config.yaml
model: "contrastive image-text model"
encoder_depths: [4, 4, 4]
residual_init: "none"
weight_decay: 0.1
Rows from block 2 of the text encoder, named by matrix and row number. Rows with one number belong to one neuron. Each number is 500 + 50 x the weight over its row's rms, rounded and kept within 0 to 999. All counts start at 0. Numbers have three digits each. After the name is the row's rms in percent of the matrix's.
# gate: MLP gate (text_encoder.blocks.2.mlp.gate.weight, 256x128), inputs 0-127
# fc1: MLP up (text_encoder.blocks.2.mlp.fc1.weight, 256x128), inputs 0-127
# fc2: MLP down (text_encoder.blocks.2.mlp.fc2.weight, 128x256, transposed), outputs 0-127
gate.10 136:492498582474464459481481498469516582511521544502456503513439535566459404372568583462475579498507528485514548489431527520525535596562423514521541557542454510506555484598474581488506500506544523601343540552532515504502492500505533487437395465442377488391490409475489547553505507438504506500499456433530502552501530513459522624506536398503529512513425547507402511505524562526481537440471
fc1.10 124:561539452515389463533525538508465473463475568457558523470484580410486573576509523602516447394485541420484473457502581479572506492528473529458451535518564411534358447481587599484356588488454499508530528528470516538544380498447498526568485455495548466479531483539479485445452444579534515504513529534530503463504482550446517524407442443432493467490442521405529485518548468584498509480516
fc2.10 123:467550619501522457481554573590464484475515429482415490418532541553475438546587398467535495502498499422527503554448497460605534575408491542416392408492509482526480443472553511465410408504577517465483488477523420557536577499488458528483497512482498410502410439512526465512491515578459506478442494486520563353573528463523517474531502488562506430520576527525565486545440455441497538520506
gate.11 133:492486572514477478483489488458461542473545502528464420448542457488539529375524438556591523534493498450464438593441417522526551486483435546557455549530520383500516498517494536448435436498472484652495536430580501585516469460397601497398515578502473551478490422543482433569514480504458590537503559476472529408436516457437474487428465477479484457485514502529384501527501556466549518519580
fc1.11 119:539558511486553515541568511534539505512481493413489467472489447512449447483502489530511500512475444572498494535578542387466439530416580522538445405477491493529410513509543513466441531589411441525578494575449555513571529409532495437477558559458555473449497570450505466463512527430514563491463622558489476549453421503455547432561491485451400423493446446410577565620487494523470433517466
fc2.11 112:453520541528434360536458394494397494461473551528460542433480520401494522497612538512478496517465522511532432463547532427557546475468471367470500468487482417454412473538445494406509558564506420592556508509428483546592519553482477493499483550479519523503560494502500488495577518566642500504496456472485612451503540537506550459571479524496494498449523440467505521558411467516538426488421
gate.12 119:489563527492505404459518439466478496515494491476465493578479536495479549385575591519529544452439518544570475482395482477541516621522410473487477568552565503546557473494506658491519452484569454569377490449542453508433477509475548437472461497496510507536466477577457469542449486530579468436556465510558531481552551475467519455554502505453600479506592550553474487489479564496415606467582
fc1.12 103:442431539544484449537550479480417440435517516434500476547443437481505512508527547493426574475471481586496573470425369509474545518510462551516508543436539557447501559531482450522546494472468549535531520471575573484413448576536449494456539485478574635637516521525471502463467500479383411500543485534549620570545442553569479520581487481501552505483542517508560507515444603504469486565536
fc2.12 114:468472409505504519545463462455560531432539526444491462532496454493554512546421429478416561440531441449379583476476473483558485426579535468573572546425544606383492535512508513567452537521468602554558546566519511502486474473454468513545494472498515597381473439511530453446491549455466564498508482513383488545449471481517438541580430484480442607495487435441487511489519481562552442489517
gate.13 130:556599514461370465469534445466438554434478473545469517532477535478492583400513456540481459443361513488506502554533540470547458587514468465450586493634544526533440534510525561378440563434456461533494535547462479566542483483442469450418478585521404462503480481528473475532556517508568517429529490493476502524553547481474529397516512479527449379483578487475493466490447565483447433526528
fc1.13 137:508561581550547506492422457533498523532479520454568433436455584446454467525555580411523551471521496448602471466470494484480522456547582539551432493444434410616573433495526545569431542536590429479534518420488462475559548524423541557564498460407481426491550500539518494518391493496572500516529449584555453423390455517444522495477572467552544485491476510498442569490542507500517545471471
fc2.13 134:533507578495503476421477613560619483557518504494473505438476454499488464451508483522521491444462473401527517595478467517493450459468485529545393585592449507608504566518493477489520384474505545451423446471493500461524472511507510464455469529498419502485498500561524509477525524599479503498465539551474430336437493519537530565516542477524543455568501684557495474504510475450444525445590
gate.14 071:525492526455488576500555538540461478447545526444525514579514505499445464492477476564447556424506510488457554480523362493498576551565462444539559517557487479433504498578509539498409579544611496457522435446597526552516546604447441452484443495448526468542474478548505426440464465524520478523487506481451476397547579563590453494501530467483510531474479531423459593562540587340528532554478
fc1.14 070:515507484558530580516486495505456551553532478517516426600529452444513509512549485407521560534497549495472435438502535521577517516442613463501487566477404529504526525495484574475514505448528516494334522433509459497402415476414496501571477548541519564601479432505492597469494517525481586595488476464492521457574408490479425450606409537501506501518516427436414479555528559437507485521455
fc2.14 086:497512504377561453512494420506465413529530513491585478475512571513590488483517514501520522481444705519468478457439520470573494548575501558521465559484461441498634583509411468530501415514459563503526449540480490500568619538470516498498439507499535479470486367471498482514466498479497520596521449535489497445440521504443524452451547421524537468511453482488463505477461530522567449637506
gate.15 058:530549558615555516456451526478438497412452542461506522514476568486456559595475564517527420503515493532528596513421524466540582573543493534568542465529473513544545516425474518465549550501531497568535479541428451513513415610532433489523521509504532554592489589535452527410569477507511488435520481498512391564558469579496561426508495402496448445502437473598481468472434488593532577514435
fc1.15 065:472504566472452431473522492490474479460532473473443426473500392498547430479530478498475529475559474581500579535640424447456540464483441399537545454496495567548385474545544422520516441541442550523572463610594508496520525446509481462532528529447441499570485528521514446561456575474508473485574419509485427412555497505454551508463474515454506530566648500440497552587555553441513514465482
fc2.15 075:500462463485537511511560550482542516511529510443438492524508533534552485509493605619507638581512451510517581527438500434464458498495566420525480490519595491520459475458510427474467543468371545499484556505508455407479548514529463446496510456498579519356396514479395469526481465495497489398629492496513509454493536459557546609416501601430509509445537482481491449507522528487503558459540
gate.16 059:492473484499491451475573559517510566518438457467537557472516557423482578515569456436464558499545536455447453556530477398461506555484413459595459553481466423558504507493442457484506409514562516407569502395459477509385524459596583440543528514519509500482596429601465482538528535523522517541498417567484563494459486560510459522533400540460476489555612458499475462524557536459492547517604
fc1.16 065:506582436516470460465484546487496556510423606449518488449462495506440558487503472497436547432452466502460474456572456489415563461462484537584455466539525540493466552571435546546415539491435484563459437490538475543411448599490384484561551469522507461491586580447543489556458604523489476552510522474519350442474517523588437550487577497541549514487423462474514519502457440526519542587584
fc2.16 076:442464517547550453500454488487494602500489528397495481434527396449565595497491522578480432539517544527589556519534500478411511442517599567444450487540388513508423477630459522553389510462540480533509529525571406522567424355492497471476538463500560531556539490599516497463463533524527636437490497453493495502419512565540494514495499516466473540552542508506513452493548512499489464446494
gate.17 136:490567563491451468475438494513594547533507537530475509424483534464566467401529473526540534465508455442534493575537533502484490497479440515504481463514520447589511489422512589409485475407584491536485502431464375524598553487470549489390494580395420521483539453422496468556459527512575579441444536439469512458438424508430551470542503567489531473493513501574389497489562514581488494427418
fc1.17 132:441449448470529539503437487498573489450513596429501590455542421525556448531442483467440554506570416542462486504566521488484542497415500538466465430453474505494537504446427482561567529446538529478567484505433545535518544514562522540466500561422417563459580501424568555440468538545448530498450586491396610601511473508513461480529396574464461507500422432498448497515505510542589458446407
fc2.17 138:547449443506520540516446467458402517445452525508517459598540490493506484580519509593445511561488521541468538396447548491570461422505456470532604452478531519429435561514464464581504516448498544467533483574520423518384452479484459475569584362506532462565481476485492530411459508430452477526531576507534551547569468438535437522507457533409443573515475405441541478509515528610548545502524
gate.18 141:580491561516400488564488476591490465538531556488448455503505610413446524456503506562487509517370453435446486502589545563476409462490531504449548523596440526532470478436511502546485545570471462545492613574569467463445460463561497450546574514495521569479466501495527498556483575580493521425556453551471460459521551547521472475459522522416422459542418527448394497416517476492553477561430
fc1.18 165:591456491542469431500531501540585426565597462465361440564499547399512538422520504533496496548410467429481536521577491560435398523487482554514584536589456522499472525464513442561510494527502502554512577580542463508424523522575499420522487482448581608454459473580458505558519581499458485418569469543474528457508547489560502480530519493459420429483477545493411537498505531433467537552491
fc2.18 138:616471484498469466533488473516514506515486545490492593463497507503483495529435506474487465529538494509442553483522503428527392485507493508496556557453497568525505514511540504628503520492514423500624505690505510496488504508491423497585533410488480596479501507519505468487498521507532528506479532500480461538493528620594444500512462471542310520498394402361407501505508481472557485507509
gate.19 063:555538563493468488474550562412478502550460506435521386469470511617408479467509497554444514498519566455533547531525408467470451443588519473525415416477454530446462456614495533511496488544424472462406445492551431571460490532483528486575444532473483454530528584441542488468534528554489533548454550513477466491538396520508469505593499394508547441362548486406475445461526470509487559454545
fc1.19 062:508493396564461409499485547440511501539489439540565402512461516473519451525462463448507482478462498430516543544528465511561580555439545481615462504516462554530508518426526451547577467569576541599563457536513491459470473609499490447518471518412609547434549395412489493496495413483527461486454439524586513453545545475532559609445522567471574563574501493474502477506481448499563446572538
fc2.19 074:503464515477465468489546476481476440533566525581561446575510498434416544503495503515565617480466435498483500507552578479542513498540354531522519508509597513510519509497515482490499511507503455430444594527540482554421364517544481450563523546488622506462605381552543533505482464477503467473419494322470481531449446425438526579563494550538513499512515491478506459542519539489504545580536
gate.20 134:537519515472436556493517494548481584390409465496482461508457563537504557471503480535484379370456509539487526498513408581469506510506493466568456524537516463540399503456522688516513409419497540539499503454451512507562461439526551504490544602445484489528538489463479513536434416598485586471541607467465557519470477511475492563418531537419506456543488485489462528512509558528493490402453
fc1.20 108:576552563462538515530552488480566461424472482521468523462544579600461562474505524464511499547459504451460473520483442475548466454472473583494516482551506495543431495577577640509483434484489524531468480560543549498422494468542559396591456433528458545354453500538455449439471466531421536487558516545508596524448510422441524617495550421488515471487401484439503577506487567567476535527443
fc2.20 105:428605523490402507457474640588508443525461542521519552491476535443498464484500530477536541543468516499504432551577483564526557430484461445474417467516530404452545456432614570405412490522526450560410509420566509567550483485578527532490508537524539473487519472542478494517502502525458416525499548501485470406561504541574447533457511495493530483605544591516459485457529550435429408541568
gate.21 062:491520580426466506575516452499526467483549416409530428522469492557477474499444554520446516555548455469508533568442476535556457519534506596501518496510479472523584488657486467573405464440448497549548452445570503540504566416508589512450543508495550610564458532606553471537502591530555523570553538519506541546482628479549472544509456503514563450468523570476530545503509511478543577552587
fc1.21 068:492537501531487492459493469519531522483448598521492474512554535566548417471527498450490447510488578420497465583457475482457561465472568497465526471451564454478471526509415474531417440527531481456582499492485464534497509426406547498411574487478530491464475530505570527561474469487492485492344460561474540460411449426479546545435475597548522448428502500392472500544575385587577564373485
fc2.21 072:446455500572498523484475479538528560555451584449490516424473460438576357504474483474561440447536525594581518557530562596529514447615477525428449529501490475499442497559336513471473568485448462559517505455530513527460395529541485520517441474435482458410434486488518482452469515504504460478421461480534492514396571511518504431542469486477518542457503507525471417413495527601442502420461
gate.22 156:527534422467431402426509492533533542567516589529430494439535601385483533496505522528492472414457437422476505480635572564478472534556542522560567467482501472524439459452600468558529597499427471535573558619484517473485461499488457456466485499451468509435561447475477533491480514528596435440504458528520467542512490489422510424540546430482439474548528506406433498474539443427473467526447
fc1.22 168:540495454469455480469503481579538511554502503507453495481480495413480545512444564539509446500471461415487510506649575530476419548509563523541590464501487484495379517515504442554508588525408443496576576633409558468502474475575458479527529507451511547434516489452523572527458555561594461406514488567514447474537510513472531408502509443464442456539484456438460508565475433373475439544477
fc2.22 128:589476515501552423477498496605559506507496470513494542460468488478490531614397520516465528465556500395491528491505513453445354531507476484505542576409530528492496517461524495671497500526466448501481532577525486516533508474507350481526488435512450555508509474486505510495491499509402455474476495488486481498474536520642456511507513500586301551459473461436491497498539509499599496501453
gate.23 064:574547528544515435553401540437528527570510451448479523456541549531489420607465468459556554364510528579549597459509522477523514579428556469489431475548424491457509435525524433515461486583511549440510543411543505465483608505540549597436499456504429569530535554583474465489545463516495422501448522584442514582476494476481545506479481499513465467525373515512485481428493555514409526539497
fc1.23 070:450526585472453582470459459439491482417450484448511549538468420525497526420458454463500495444490478537503531510420624579520498465606525556594511501515494484471531517516501516555473525519428451406534495489404565395487486462482481538556630572525584491538436497488475449485541469463505527484617466428513458602503546451572469435578443451493555520537568483539486548533536539520495397479425
fc2.23 076:489495499459500455458546569523559654457489547485447497455484512420503542540515419434488528453461536446570580475555554543533441467432528449558444528496609509481493513539501521521505549434500464484493517508424424475556446473520437458460504453500490461573484504581523464468470588474479608428593432414485488494484591447518511581435539491443456540434529512515514459414594632525567557478542
gate.24 073:445466564510441533532452498441598538444557550523557529478432433620546504551522509492507591418518467479527597578446558492570494452510587563510536444503480528482490510541511505480427402546446526451381527451570515475457522531406517495508523592482431459443486480538470533477580543432511545477561565541554484494497496501457405430538530535474568434542595518552479551540462454407504528496409
fc1.24 072:516481489524517537548451562510535564500496417524532368431476509493493422442517426463515569499496481492594491529417459592520501490547515433476449562469534554461453496494501492487433388533566482531573494423415562476482601591436560567469515518427411463525574625400467514501557513569522493531454566576436515442489425508433511548429490514488514480466526468569567477476494475535460510554436
fc2.24 073:490586564533510476496609475491521541506424463478421517535515515458445525490435589449480437442517479522480521519429442460459558460543539534471511503486482463510547508416601561477472474582471485619425504480428491547526428430505552602480542550568448496442506561565454457498487548525518411352522561580593495476509523566519489465394533550516474456501417520530483541443473439466481408451546
gate.25 056:479452394488527460405529530472526477563501477461488438454580477497442597451472523526521463462471505449505472438523531456503513451610494403494389466523543508463510471463474555495476537475561542411508403369516499556595521535487493510524483600518449573438450478491557542514476486567486489564410548537481385510463404413486438452494454544534584531470503445474446511550477440543563573557550
fc1.25 065:505518582613567510505511490523523510561620464465542456578558557476527478503563447424471503531481515547487611547499393575400493518508509568482469523511498478463441444524496583572566444609439538502469564539634467501490555474463445517528489597491509518548449457515449527436472447513534518499477581431523402539556584534430507543594551494516508487550422525482499528416445550472536515496484
fc2.25 078:513474495606511542481564544521587521460444497493458498525462531529492554532548354524453506435474473471515588528392354557446506495601468514511509529515529481463419478412555558507543451561513475453455495459450527458487521592495477507496531476530547452495626555496472486496614508510467494430544470520524503515459434542488431477666505593555491545452516509521507403442538478486460454514441
gate.26 114:458546493543467430529496509540462506570430478490489488519443517387527552444490531509534537505350492529532520503381461510539506603532526460519429543577576447531460512554499550474438482481529492496441465433500390550490545532503534471416504497460454500524472512600447453583441441482538471417508473512565476379475542488520572466515589505572570479541591558521478503518539622549411529445538
fc1.26 089:479481495474427432434515525485546489506543566500497533493560546535447444477491512450557449426519567418490555474551501589565456453602473570539574415567452474560545441557582544504404552523455481468501512435599510514582454532402505487477489532468437362395561511456572487476517521553557556532439541532458527431492524407463525498451460527524567481515529470538444528505553420574485516579508
fc2.26 104:474497556575511470487595530545456463439471442547478464518475478433434533478526432511554501528396512519564484554491508552461471517464434483517447476552581498548482509558578514437548535534430447438426474479516527496571502518547490511429466537583413418492603568485492496584410492547546530501524484504605467546632578531473530484496583503523594436558587558536469539630487508460417493500496
gate.27 064:518539467617516484527468445531562589408491550471552450606443440545540495462552490538435564468508552462542515551464424474494530524447442575461432483511434532498587500528551455560508415544477483452508476497489524547482433457568566442636478506463465537474456567485429512533450470395484570549474419512464572519483471452486413571580473536586498514586503448558499482541521479411421502484548
fc1.27 060:519552391495445416508587482498461551506540457525530463481432409411461610492473435470507435467543469567497448564413455521602589455480441514552528491437483506508502547467477638458479498528455545585522490494583466549455514432462503487487489552413578639540514486500492562492453452498465454487475444405582526498503457563419453493456564572510511447531464542503511441472413508523519512519524
fc2.27 076:497454522372543521486568538478447537538491488388528560557501495554598503476472542548534575585446440480501480461512520510522529520415452386470474523506459555488379479529523507484412474566464522574504669600500443486508556535524554406495548498458410509604474493468512479529546442515511495448489481453487479467506430465549489513519465643550516473576485496439538462543566498442546493488512
gate.28 058:439526535441503532520468443477533523509533487452458406543572464509457482493515534520531487434540423529469578567494464491433511460418573519524448489443485519508451542453526436540533526494615532549631425418434414580508446493499453378509440549547550482514472476613503420502565452532516419542526504623468551585531478559503482510549470544453593513548446546557487550543529434487419478475496
fc1.28 063:590527480461507504522578425571530479408518509479575444591568562488536568507460635510492430478558563490557557451450531571444458606508592507460466531514503481434485525452539483443451386439490457501555520496591518510546447443421594516475562552513451485533493409501506434517510512505497405477532457538458522463531536497437564441429515425439431550502472514455541485511522526413487407482474
fc2.28 074:509483549534532489531406454502548626576479469339497436547569477445481526527513548518481442520489480514541572558573390517439460509515548528469510500507547483510421613619459425513489493461493521471567578463605520396523562506535382411418525474597498474529422512504466573511534520510530503529445536461554489543544423506578497574474430471497509464442503497513509512463482531513516487524470
gate.29 061:443473482457527549459521485499517469574460481544466488436490589445525546466541510490411441431455481442496463535439497461448488475497535510397608577510536477460535558528423517451476476550473477494407469473570558553562603481518472466453613429487474403552552420550499464508431440459532423609584577567589457463494555520432398496392483517469512438514491496477574516512522466527518467498450
fc1.29 065:446442551531553539476592483491476465419473440504535538449396410468502564527530477454558486511583580472497505497484526553467447534553507593495416468504513508538560481470422529440508439489501481384369536478571426510491456514451462544505486474475586566565467408425566498461490524525515587535497473416525531595569517455420430513497443451519504488432486534476483518550605591512452492483587
fc2.29 075:439467425430458504480462509489479453464615534408558493482526602573491477515498516506472553495591471465529395520407532524457538551543697530404430529484466457496476456487661510497512421522482513569515553539476571463488491516523529549420568515579481486480514448573552541450523523506484455481435508535600501486547517603476496477536495484451517488412492494474498451532492511529470451450443
gate.30 066:513547450561482586493520487441493476409498457476520369540542415628505477480503551520532449577503484540569501431504540450515461582484606490496503453509532560498490377525450541530487504472499544526452482463471500414472522556387546541442459385470420525517536487541561492502561448472524410528526488499487481376496573526530414569470451499426477495485452473567501517492508389510400463449521
fc1.30 072:554557526471564577521496449437507481440476554485480543521498524519564460524454515461433451521461449563513524465606485576526439548577637494546475505495511542522587564493465450475400455502513482510570524498555487556417515469423499578391456578449495490481435392605561487480574428533454541447470454522508554476449488450468498399411467512481489486581441517424508463509471406526530515417500
fc2.30 082:519482559421531465504633479504493662462453487411466496564461436555466499503484482502524515601439532457462505516469514532512555478571586470459491495482484503507450531494603419451474530493446512495553487522506309442484369411449498501550535518483413448563557439520529477516448508518495437468565478466526475544578442509529469523560565530561495460493499502516521590489494379485487503525499
gate.31 131:563507481536484520513502565540599555542463433528449496558540490414494566417459435570551424443467460400477533465575504580422403507512458459542503496593520497627493530472516576539444530526453487436417509518407456480505527439504488431520527534500409492413531454522521530540427516534506553411507580555488469519440516479493529524513573516496483432498638545501452440505583485501439461427468
fc1.31 157:405532491444474423445482432399351488493550493507480503481465606492519469499570539485508560515495560553598506507479457487593556522556478571456456460525547449485555452529578442394490480449506424561526554440530523544532487563419533464481407538516564449541464527537510426472567500489540481553523437490532441439516504465392482415497462462561594505464473516500557543450499522520488598591538
fc2.31 145:532530541531512481516476492601590499580529502474460454566531500493499526375547465513556486418431484432588465517480535553451471520467480544504508403571527441625472525520516605383495605509496494534439509397503508489457498509521547477517467559469519449475479498516526547484483480495547598504495520520513547562410481456410632527497582498484581487477625600599493473472516485527468494500452
gate.32 128:502511484502486457422527501497488534564491544418496414499433477479495635489512591533513429410427475505505527512544453568510443506471410417590554558473516510547468485445486424495522414474568468543424560404501511448559529497520558484482504482393442487647509472514441491515460416538547543505549452470526487413476518462588475517492499555416530482486623541519371521526552488512477499502549
fc1.32 097:499481500573470529488473426467487530443512477565464410445529533523482481485503519509447459424540498513505503455416497543447505500463538567483387445505410462541523458439520469563402486486541527473512531476677519557503417485456512500461474489409595414661519540552546558527484469526499505554475505467536574584443429505552552603430478493570482462495478497522552535463499629545492488454471
fc2.32 099:476500471451489538498527573536450478409555456609595425515640457479470502530504442521483483423538499478504449474442448513490476479514490532535482467503466387532462457457542544463547508471424442410530449524447465518511410493474489489471561620436497404518533540466554458482499545526498511576449529395463566512606579455505443378522545544467526471458583540504483387540489451560532470527537
gate.33 059:550482517447518623431453569567425495463456533439425472520529569522496453456430559493499585421491479470477475514463472616477557486553565519478543610495471444547500487487487518479525552453580560433517491471514501535457479441588463423431473435470557572437559534540525498498484436459500569529560579464377515503583564526548579493499575415578470530475470515602529447524496581476475528496519
fc1.33 066:456543617526502486509553506533523438577422450500531500492502550515516546458516429425457519493498568309461385542490594531479475539566511462432472486521520482504464407533508623492549549451483500522507494516473536523429489433476427515541527496421514566443582497582548552453564498547496478568547454565490573526490526471561514452516483541373447548496419441513475458535529431483534453563523
fc2.33 074:473520490550509470484394511529495520535504485489521515517509549546428521450495533630505574491540453557578560507505621449463557459457473557475463465503551475517467419454444597496464498582487500498492463461636459429575490454461534509506521453451454540531516537511457647482473454484499582400512471385524549453376442438551526508553509479548493498523461498476503603568412436505480552544508
gate.34 123:530526535510534534523413485551491579505449522506606504484520453483460483448479491503538418537491526488513492460574500467474475537490479481512438492446566412625430458463458586495440557545495422505489457437460410423505515488474563519451514548450428544489588418500436469567421442563579523492497604532558423532478500505463580462474605509458568449537521502424488509527564413381440442437543
fc1.34 136:529573548565588499484402571520613576485426544427542590512506368496494487506483496510468430527558440482483491487565406480529493587533473522567468476435566456503391504460532481561495546524453498490497434480494479464512558463474536564536536523469463523545550421488455525535449498455533494483446583578597509496483465555527556401528574529509517463551471495433522562572583474412412501410523
fc2.34 131:446466479527484626540495491535441485512393572473546577605590503521410509496413551507462513545527453628478402397489465503515465565486455468469553556340490521463505521520475546688465487556511493537564518488478531475544492540514580555499569532496497490503514493480517494467487481474544467474505489510515424518449508512470554499495486471454461512464513417363464546543458524431539495470544
gate.35 066:417499465541517423552518524443552456467506506447538490506504623486508539528567397577495533442496517500548459558612481429567488519484475560515542532505425501548361496467462517406604506545414541462518559518456447445541420489486532469415492436441596491466573575455552488501553450537503523461564556520538522443556490556419527485475494414600468521523519477486478518525451522542467561609501
fc1.35 071:498517462479550427487474547622463452480556462544503503386510622485541511475516423566495500448443420560538517490552457451497549510515526484506444496563434524527372594515459435499503631519462442445474518605352511542477528517522436510533541508460514502551533564463479532531490429538466458459462520539503389455506551482524504501587459550490508571455591512519496511589496539566506599508490
fc2.35 090:490496506506504471485484486513526486567466482526496529508429509326393445535485492592441445470492551429486601517435347479437446483651556600610551516477410516502366495481534471480488534543479461447498506492432481484497414460504487570606539488535433526513537552480535527521493547470502466439440496515503531414493509476496470491482478465522522460478488493494510566558462538507553469463608
gate.36 155:472574525446464510461469547495502515556496533533564468497514417568450475503562512588569468423518455488511460602554501506534484598509454533494483423504479421502461480475517528475397433537488449547447480453540572532565450423491488466402578490448447464560474406382553470589493568444490628454533555534465564535493425537488467445550513453584465464496605461462478481578580493477501435500502
fc1.36 148:474553440488412575484504565526441515487467554489512436461462532574519477499616468519605531504459515520495494526467505503588514475549533464499544451557467448504535443579593601471461450483534521547453613481523551559505427435377515556427566500558530402460509476484469493459548521465425459606530455451526458475508432476498511499425377403495418509483471522466529560457539475546546503529592
fc2.36 132:473510528455461400525487372513471537479545515484561476450485481462499580586562474487424532405409476376566486475480530487516621477465535522539418450488506485447463447440556504426460547550421426488569495451524476521463531492505523489520426544457520490527470534585504430452543502541440455515472510548520622430491542455397508514485535440559550525461554506569633449506529468522548487486406
gate.37 062:469428557491547547477512461447471458427509465535507565462542368551507489413430502542599427444504472573396573436486455546464445573583499495422538559472524442545593500537521556547429534469445452485458578564549485483532388517494482560429495574611499553514499524473530419491429555387501518548539431511474482432555560489506539521557533526491521505584498461516533479480445487487530543497555
fc1.37 062:391472604483424457501491516523476435561538621544507608469454522479458552472469555497472478446531489621541431439503512557547505543418581566569550494518451548547490446560466418535561365549420509536503515461499561528525580475532409502494508472547551468550490530483410526560540472475480511526478507574510459399453490503497493554507485543378457467585424515503531512515530554565478523542496
fc2.37 077:539534504425563489497411485476493468544489429470451469514421414534488568498465455455479578549552509464546467474461450566535481534609420467455513473502516448502460563439538463471643483569531498556396453532508583544619404448520576521468500563489606484491510492423527515481566535503488420581445507575557523495471500501504483572439487581548489480525461489524498545496554427441510409573570
gate.38 120:464516582494445453490439441415539584441595520455457535592478427456513602529570537539519516427416512520529525487466468449475540536587454558481509529515505505446480530467471447499561452533556487506490493445515538495423439523490508512515409504525481571539442484484530537471428482585461462476486445484526528536540389556571525497641488450544552535500669531531477521535492610406468485523431
fc1.38 125:498502441551458496521418487566526505412493549466565571438547447493517468664520493515488459507485513424434505478539516534484542432487574541575451584467452520508385506449508455519551479512492560429568438549543547539559447433538550515561476521576576534569549509494572518413522557527455417568411535447538453508515451518536520503468473489500477504535392446385543553473506471606474436466497
fc2.38 116:534474602479462472494489505576503524441471487492517488485541443486488497521589544537603518448457552520608433540526432463521554554475535448468396364450485472499524557525435489372470517470528485445457475486545494508476566507484531475465521497432514337549565556467533513510508457590495467488552557493581522466588555524487534387547483452507465384478609544530576482526450550528514532472478
gate.39 064:521500530533494480526480593449464472487473450549550381407491564482540549505520452572516426419447475549433496433536445505530515468430461472492411535568542405518510480400456540539511425547514443507419456446449439507443487480473487582438468552559387470440524475427484543512591532451457455469382560513559494427530554536453487492497566447562524532531405460532464543490476522553582516541566
fc1.39 070:496566477540545570573516484459580429477551489539417372598477667524476506479449559451438467442493519447593486516433471487537538473559546476571553594465559411523442448492546517556530498477502480540449467484521517530442466460518439537550488487408413464478555524412540541489517556409512486521510543505438462421530557547581565519422525601492510498501540495550527523543485501496538533561561
fc2.39 078:488486500492455474502462498522479439486502442404382554481465505459363448523512640570513503444482521488531393509453519468437494470504402517578584447480464479522489560587441485503540452392483487539480577487527460606505487583533509568414512515461608505474549545583494461546395522524479388435534521560429508508517383530482455504532454466549509494480466513492512480510541498569552487503513
gate.40 062:550552515529475473496513508606464473597499495484521518539529469486517521415488493357544427456469455573470535442556461497456522502538559431442588545521542443449546466534459494528591496527541440450508571443501476521555464583560513545531506512553516384597460497523552511459520444487472521494467558540530496424444558522590557555526520454424489422613445456537554583523438449360513537511497
fc1.40 063:520546556530569458518492571543530547544553414549491543518445495506561500488532499543562476520521482513504505462467491463441499503472531519471496529499496424537402579498461542515588391459414479528469472512538560538497556572460418511447532512430438578400496474528537482474543443503519478489675430475548641558466632505507451563519547546474439497428549507416526479519433517561577485518574
fc2.40 078:483454495638484535497581513455497425502393441606549522536521490445496584502559494521489485480467461481511480541534485537540484515363481398534485489475622560515520490519445479493426470424396495552574539486517537588531472594399465532409546550526463474568514457416476495502489527526500540513495495531549455529516502535536531431398491455503475463465520487526507396557505387583565538474456
gate.41 108:568456558489411437557436536520500556529510472519444434534530491381452577502578514551535518471495509436519513505402514598454497444585462443590523558514491461571561474501482447520500547528572492548485569437497402521500428508561531476566453465480476573533447566640530554524417494536504393509537472533529390478502547515534540547516535437474502534469425549532427492442544569557489536510564
fc1.41 106:476488523494467478485544571485595404482518525483448407439478555513548535581469559505564552485500448493540528586457451484517481479527600506532388452575438550508623462457487353486567446440541558486399549495466552472479548478518472450463534482482487542463449466567508513545480516424400502476467475555500441398484442555521446566463525466608448479498461599517544513477546547447468546547506
fc2.41 095:490512457478515472442523464494494453537513471447566500588435560526538546503529431478487529482467518553517449502505502484508468485492412508546596477418407524496507473545537496516516550524573421457418566534544429506523533507502449582433508446608458416473442561443614424550437544551540449514489520467511482610580523517507501493432453500396421495461530464421411573417474492605522608549535
gate.42 060:549524453496553570524542491516420512515503552449423502542466613553497528544519515532499496463533570489567446528469528500459523507455512560631335441471457495448426498455575566524520556568456542503436476387430515534552588495424511468423426486507452431495467509533461451528436567501545387467457554554448483504497499434528498548558508487431432542449469498525455446468484579604450483515506
fc1.42 062:477503501478461470534547456555543441470448471504490472567471430431475571525458576535507595483596559543442462428502450567440519460559504574555473488562538543469582458591545533478451440472552509555406543440462451560500450449483506589495481571470443419389553450491561536523453562517520409449500583484508514500506635567511543524508571546559452490472457521489573525472494434487557598464526
fc2.42 080:519509537536567492512441457549441589469515494515507484514467537491460430525462554523539531535566488462507484503378534478454540475584554538405543471499508461469610401580561473464563471456546514564543536533415476495520518436420443611583564531383463473489593465479468479492465458523505521494425410458568481508534452492504511558646481415530527475440487521478507377489585465451509472492498
gate.43 134:508451497525516519488523521601607563523490478454496440539449469519513430412469531461578523529530461523515570502496512552471439505441509483528516582562452458452557485461472408574443381510551433602437555478474455426529497527493526441437543445419420535598533480526512482547457439469473575560516504501524478471474479485548488477568498561575475471486485558580418446596636564520499559417533
fc1.43 144:532488409470487595481590489556476464523461500541520373520502553473473534484475490505499547520556517551556539495472581544481441467530601494558480450500389508588640478455484510498378502513498499480497499430524480472444538568493424510521551447511484430491515525551514487423428500543470550418521538603488447547378519396531475585436536465549485597417533438551557481478503509539555541508511
fc2.43 137:421476552491463441547424475479520453439485527484568593444498494496516506582414519490397513393461468354489499508513486455461628561463540491503467540481482505479434474423497482427576571551521506502586463502505480528520481495511476512503530687457524475497511497447510466497533496628498551572493541484521598395570514582500414495546517473479541434570518526514536455514527515531471499441452
gate.44 133:495538588481472449472447442522555589546538427464446465516463484465424506326592493485475582479469520440537493549496530501500470538648480491518520429532480418547508480529481562509461492556503405582491522524512407428540560418469538466510467474473443438507474445479537493554429509488609528502422541574557469509391519466471570472486557428540568486485497557443442479539567558510526537508530
fc1.44 152:511464535483602494518474467502504514455534438446514505552540366524430417470581540452421610514577489486498490551482474468479472465580541526460458447399452503437480536540427451567550513631486531591569487547494560377539500491536510517544465444477459539530449509442550520470502571462476561526440514589548523603456443487542477476561539433514507566441512455476502505568519499510624472533455
fc2.44 152:557461353505421507544494410334474529458541597552538577562538494533561468541422470490463485476514489625458463449502509498508482403535521463489541558512487573485473486554504552543461581557506536515538512518468506518471510478474399507513500506509524507487506559510525550418506560457475479523515488480449568612498470547455488520482378527408500561460454399522533507455447463636516496432499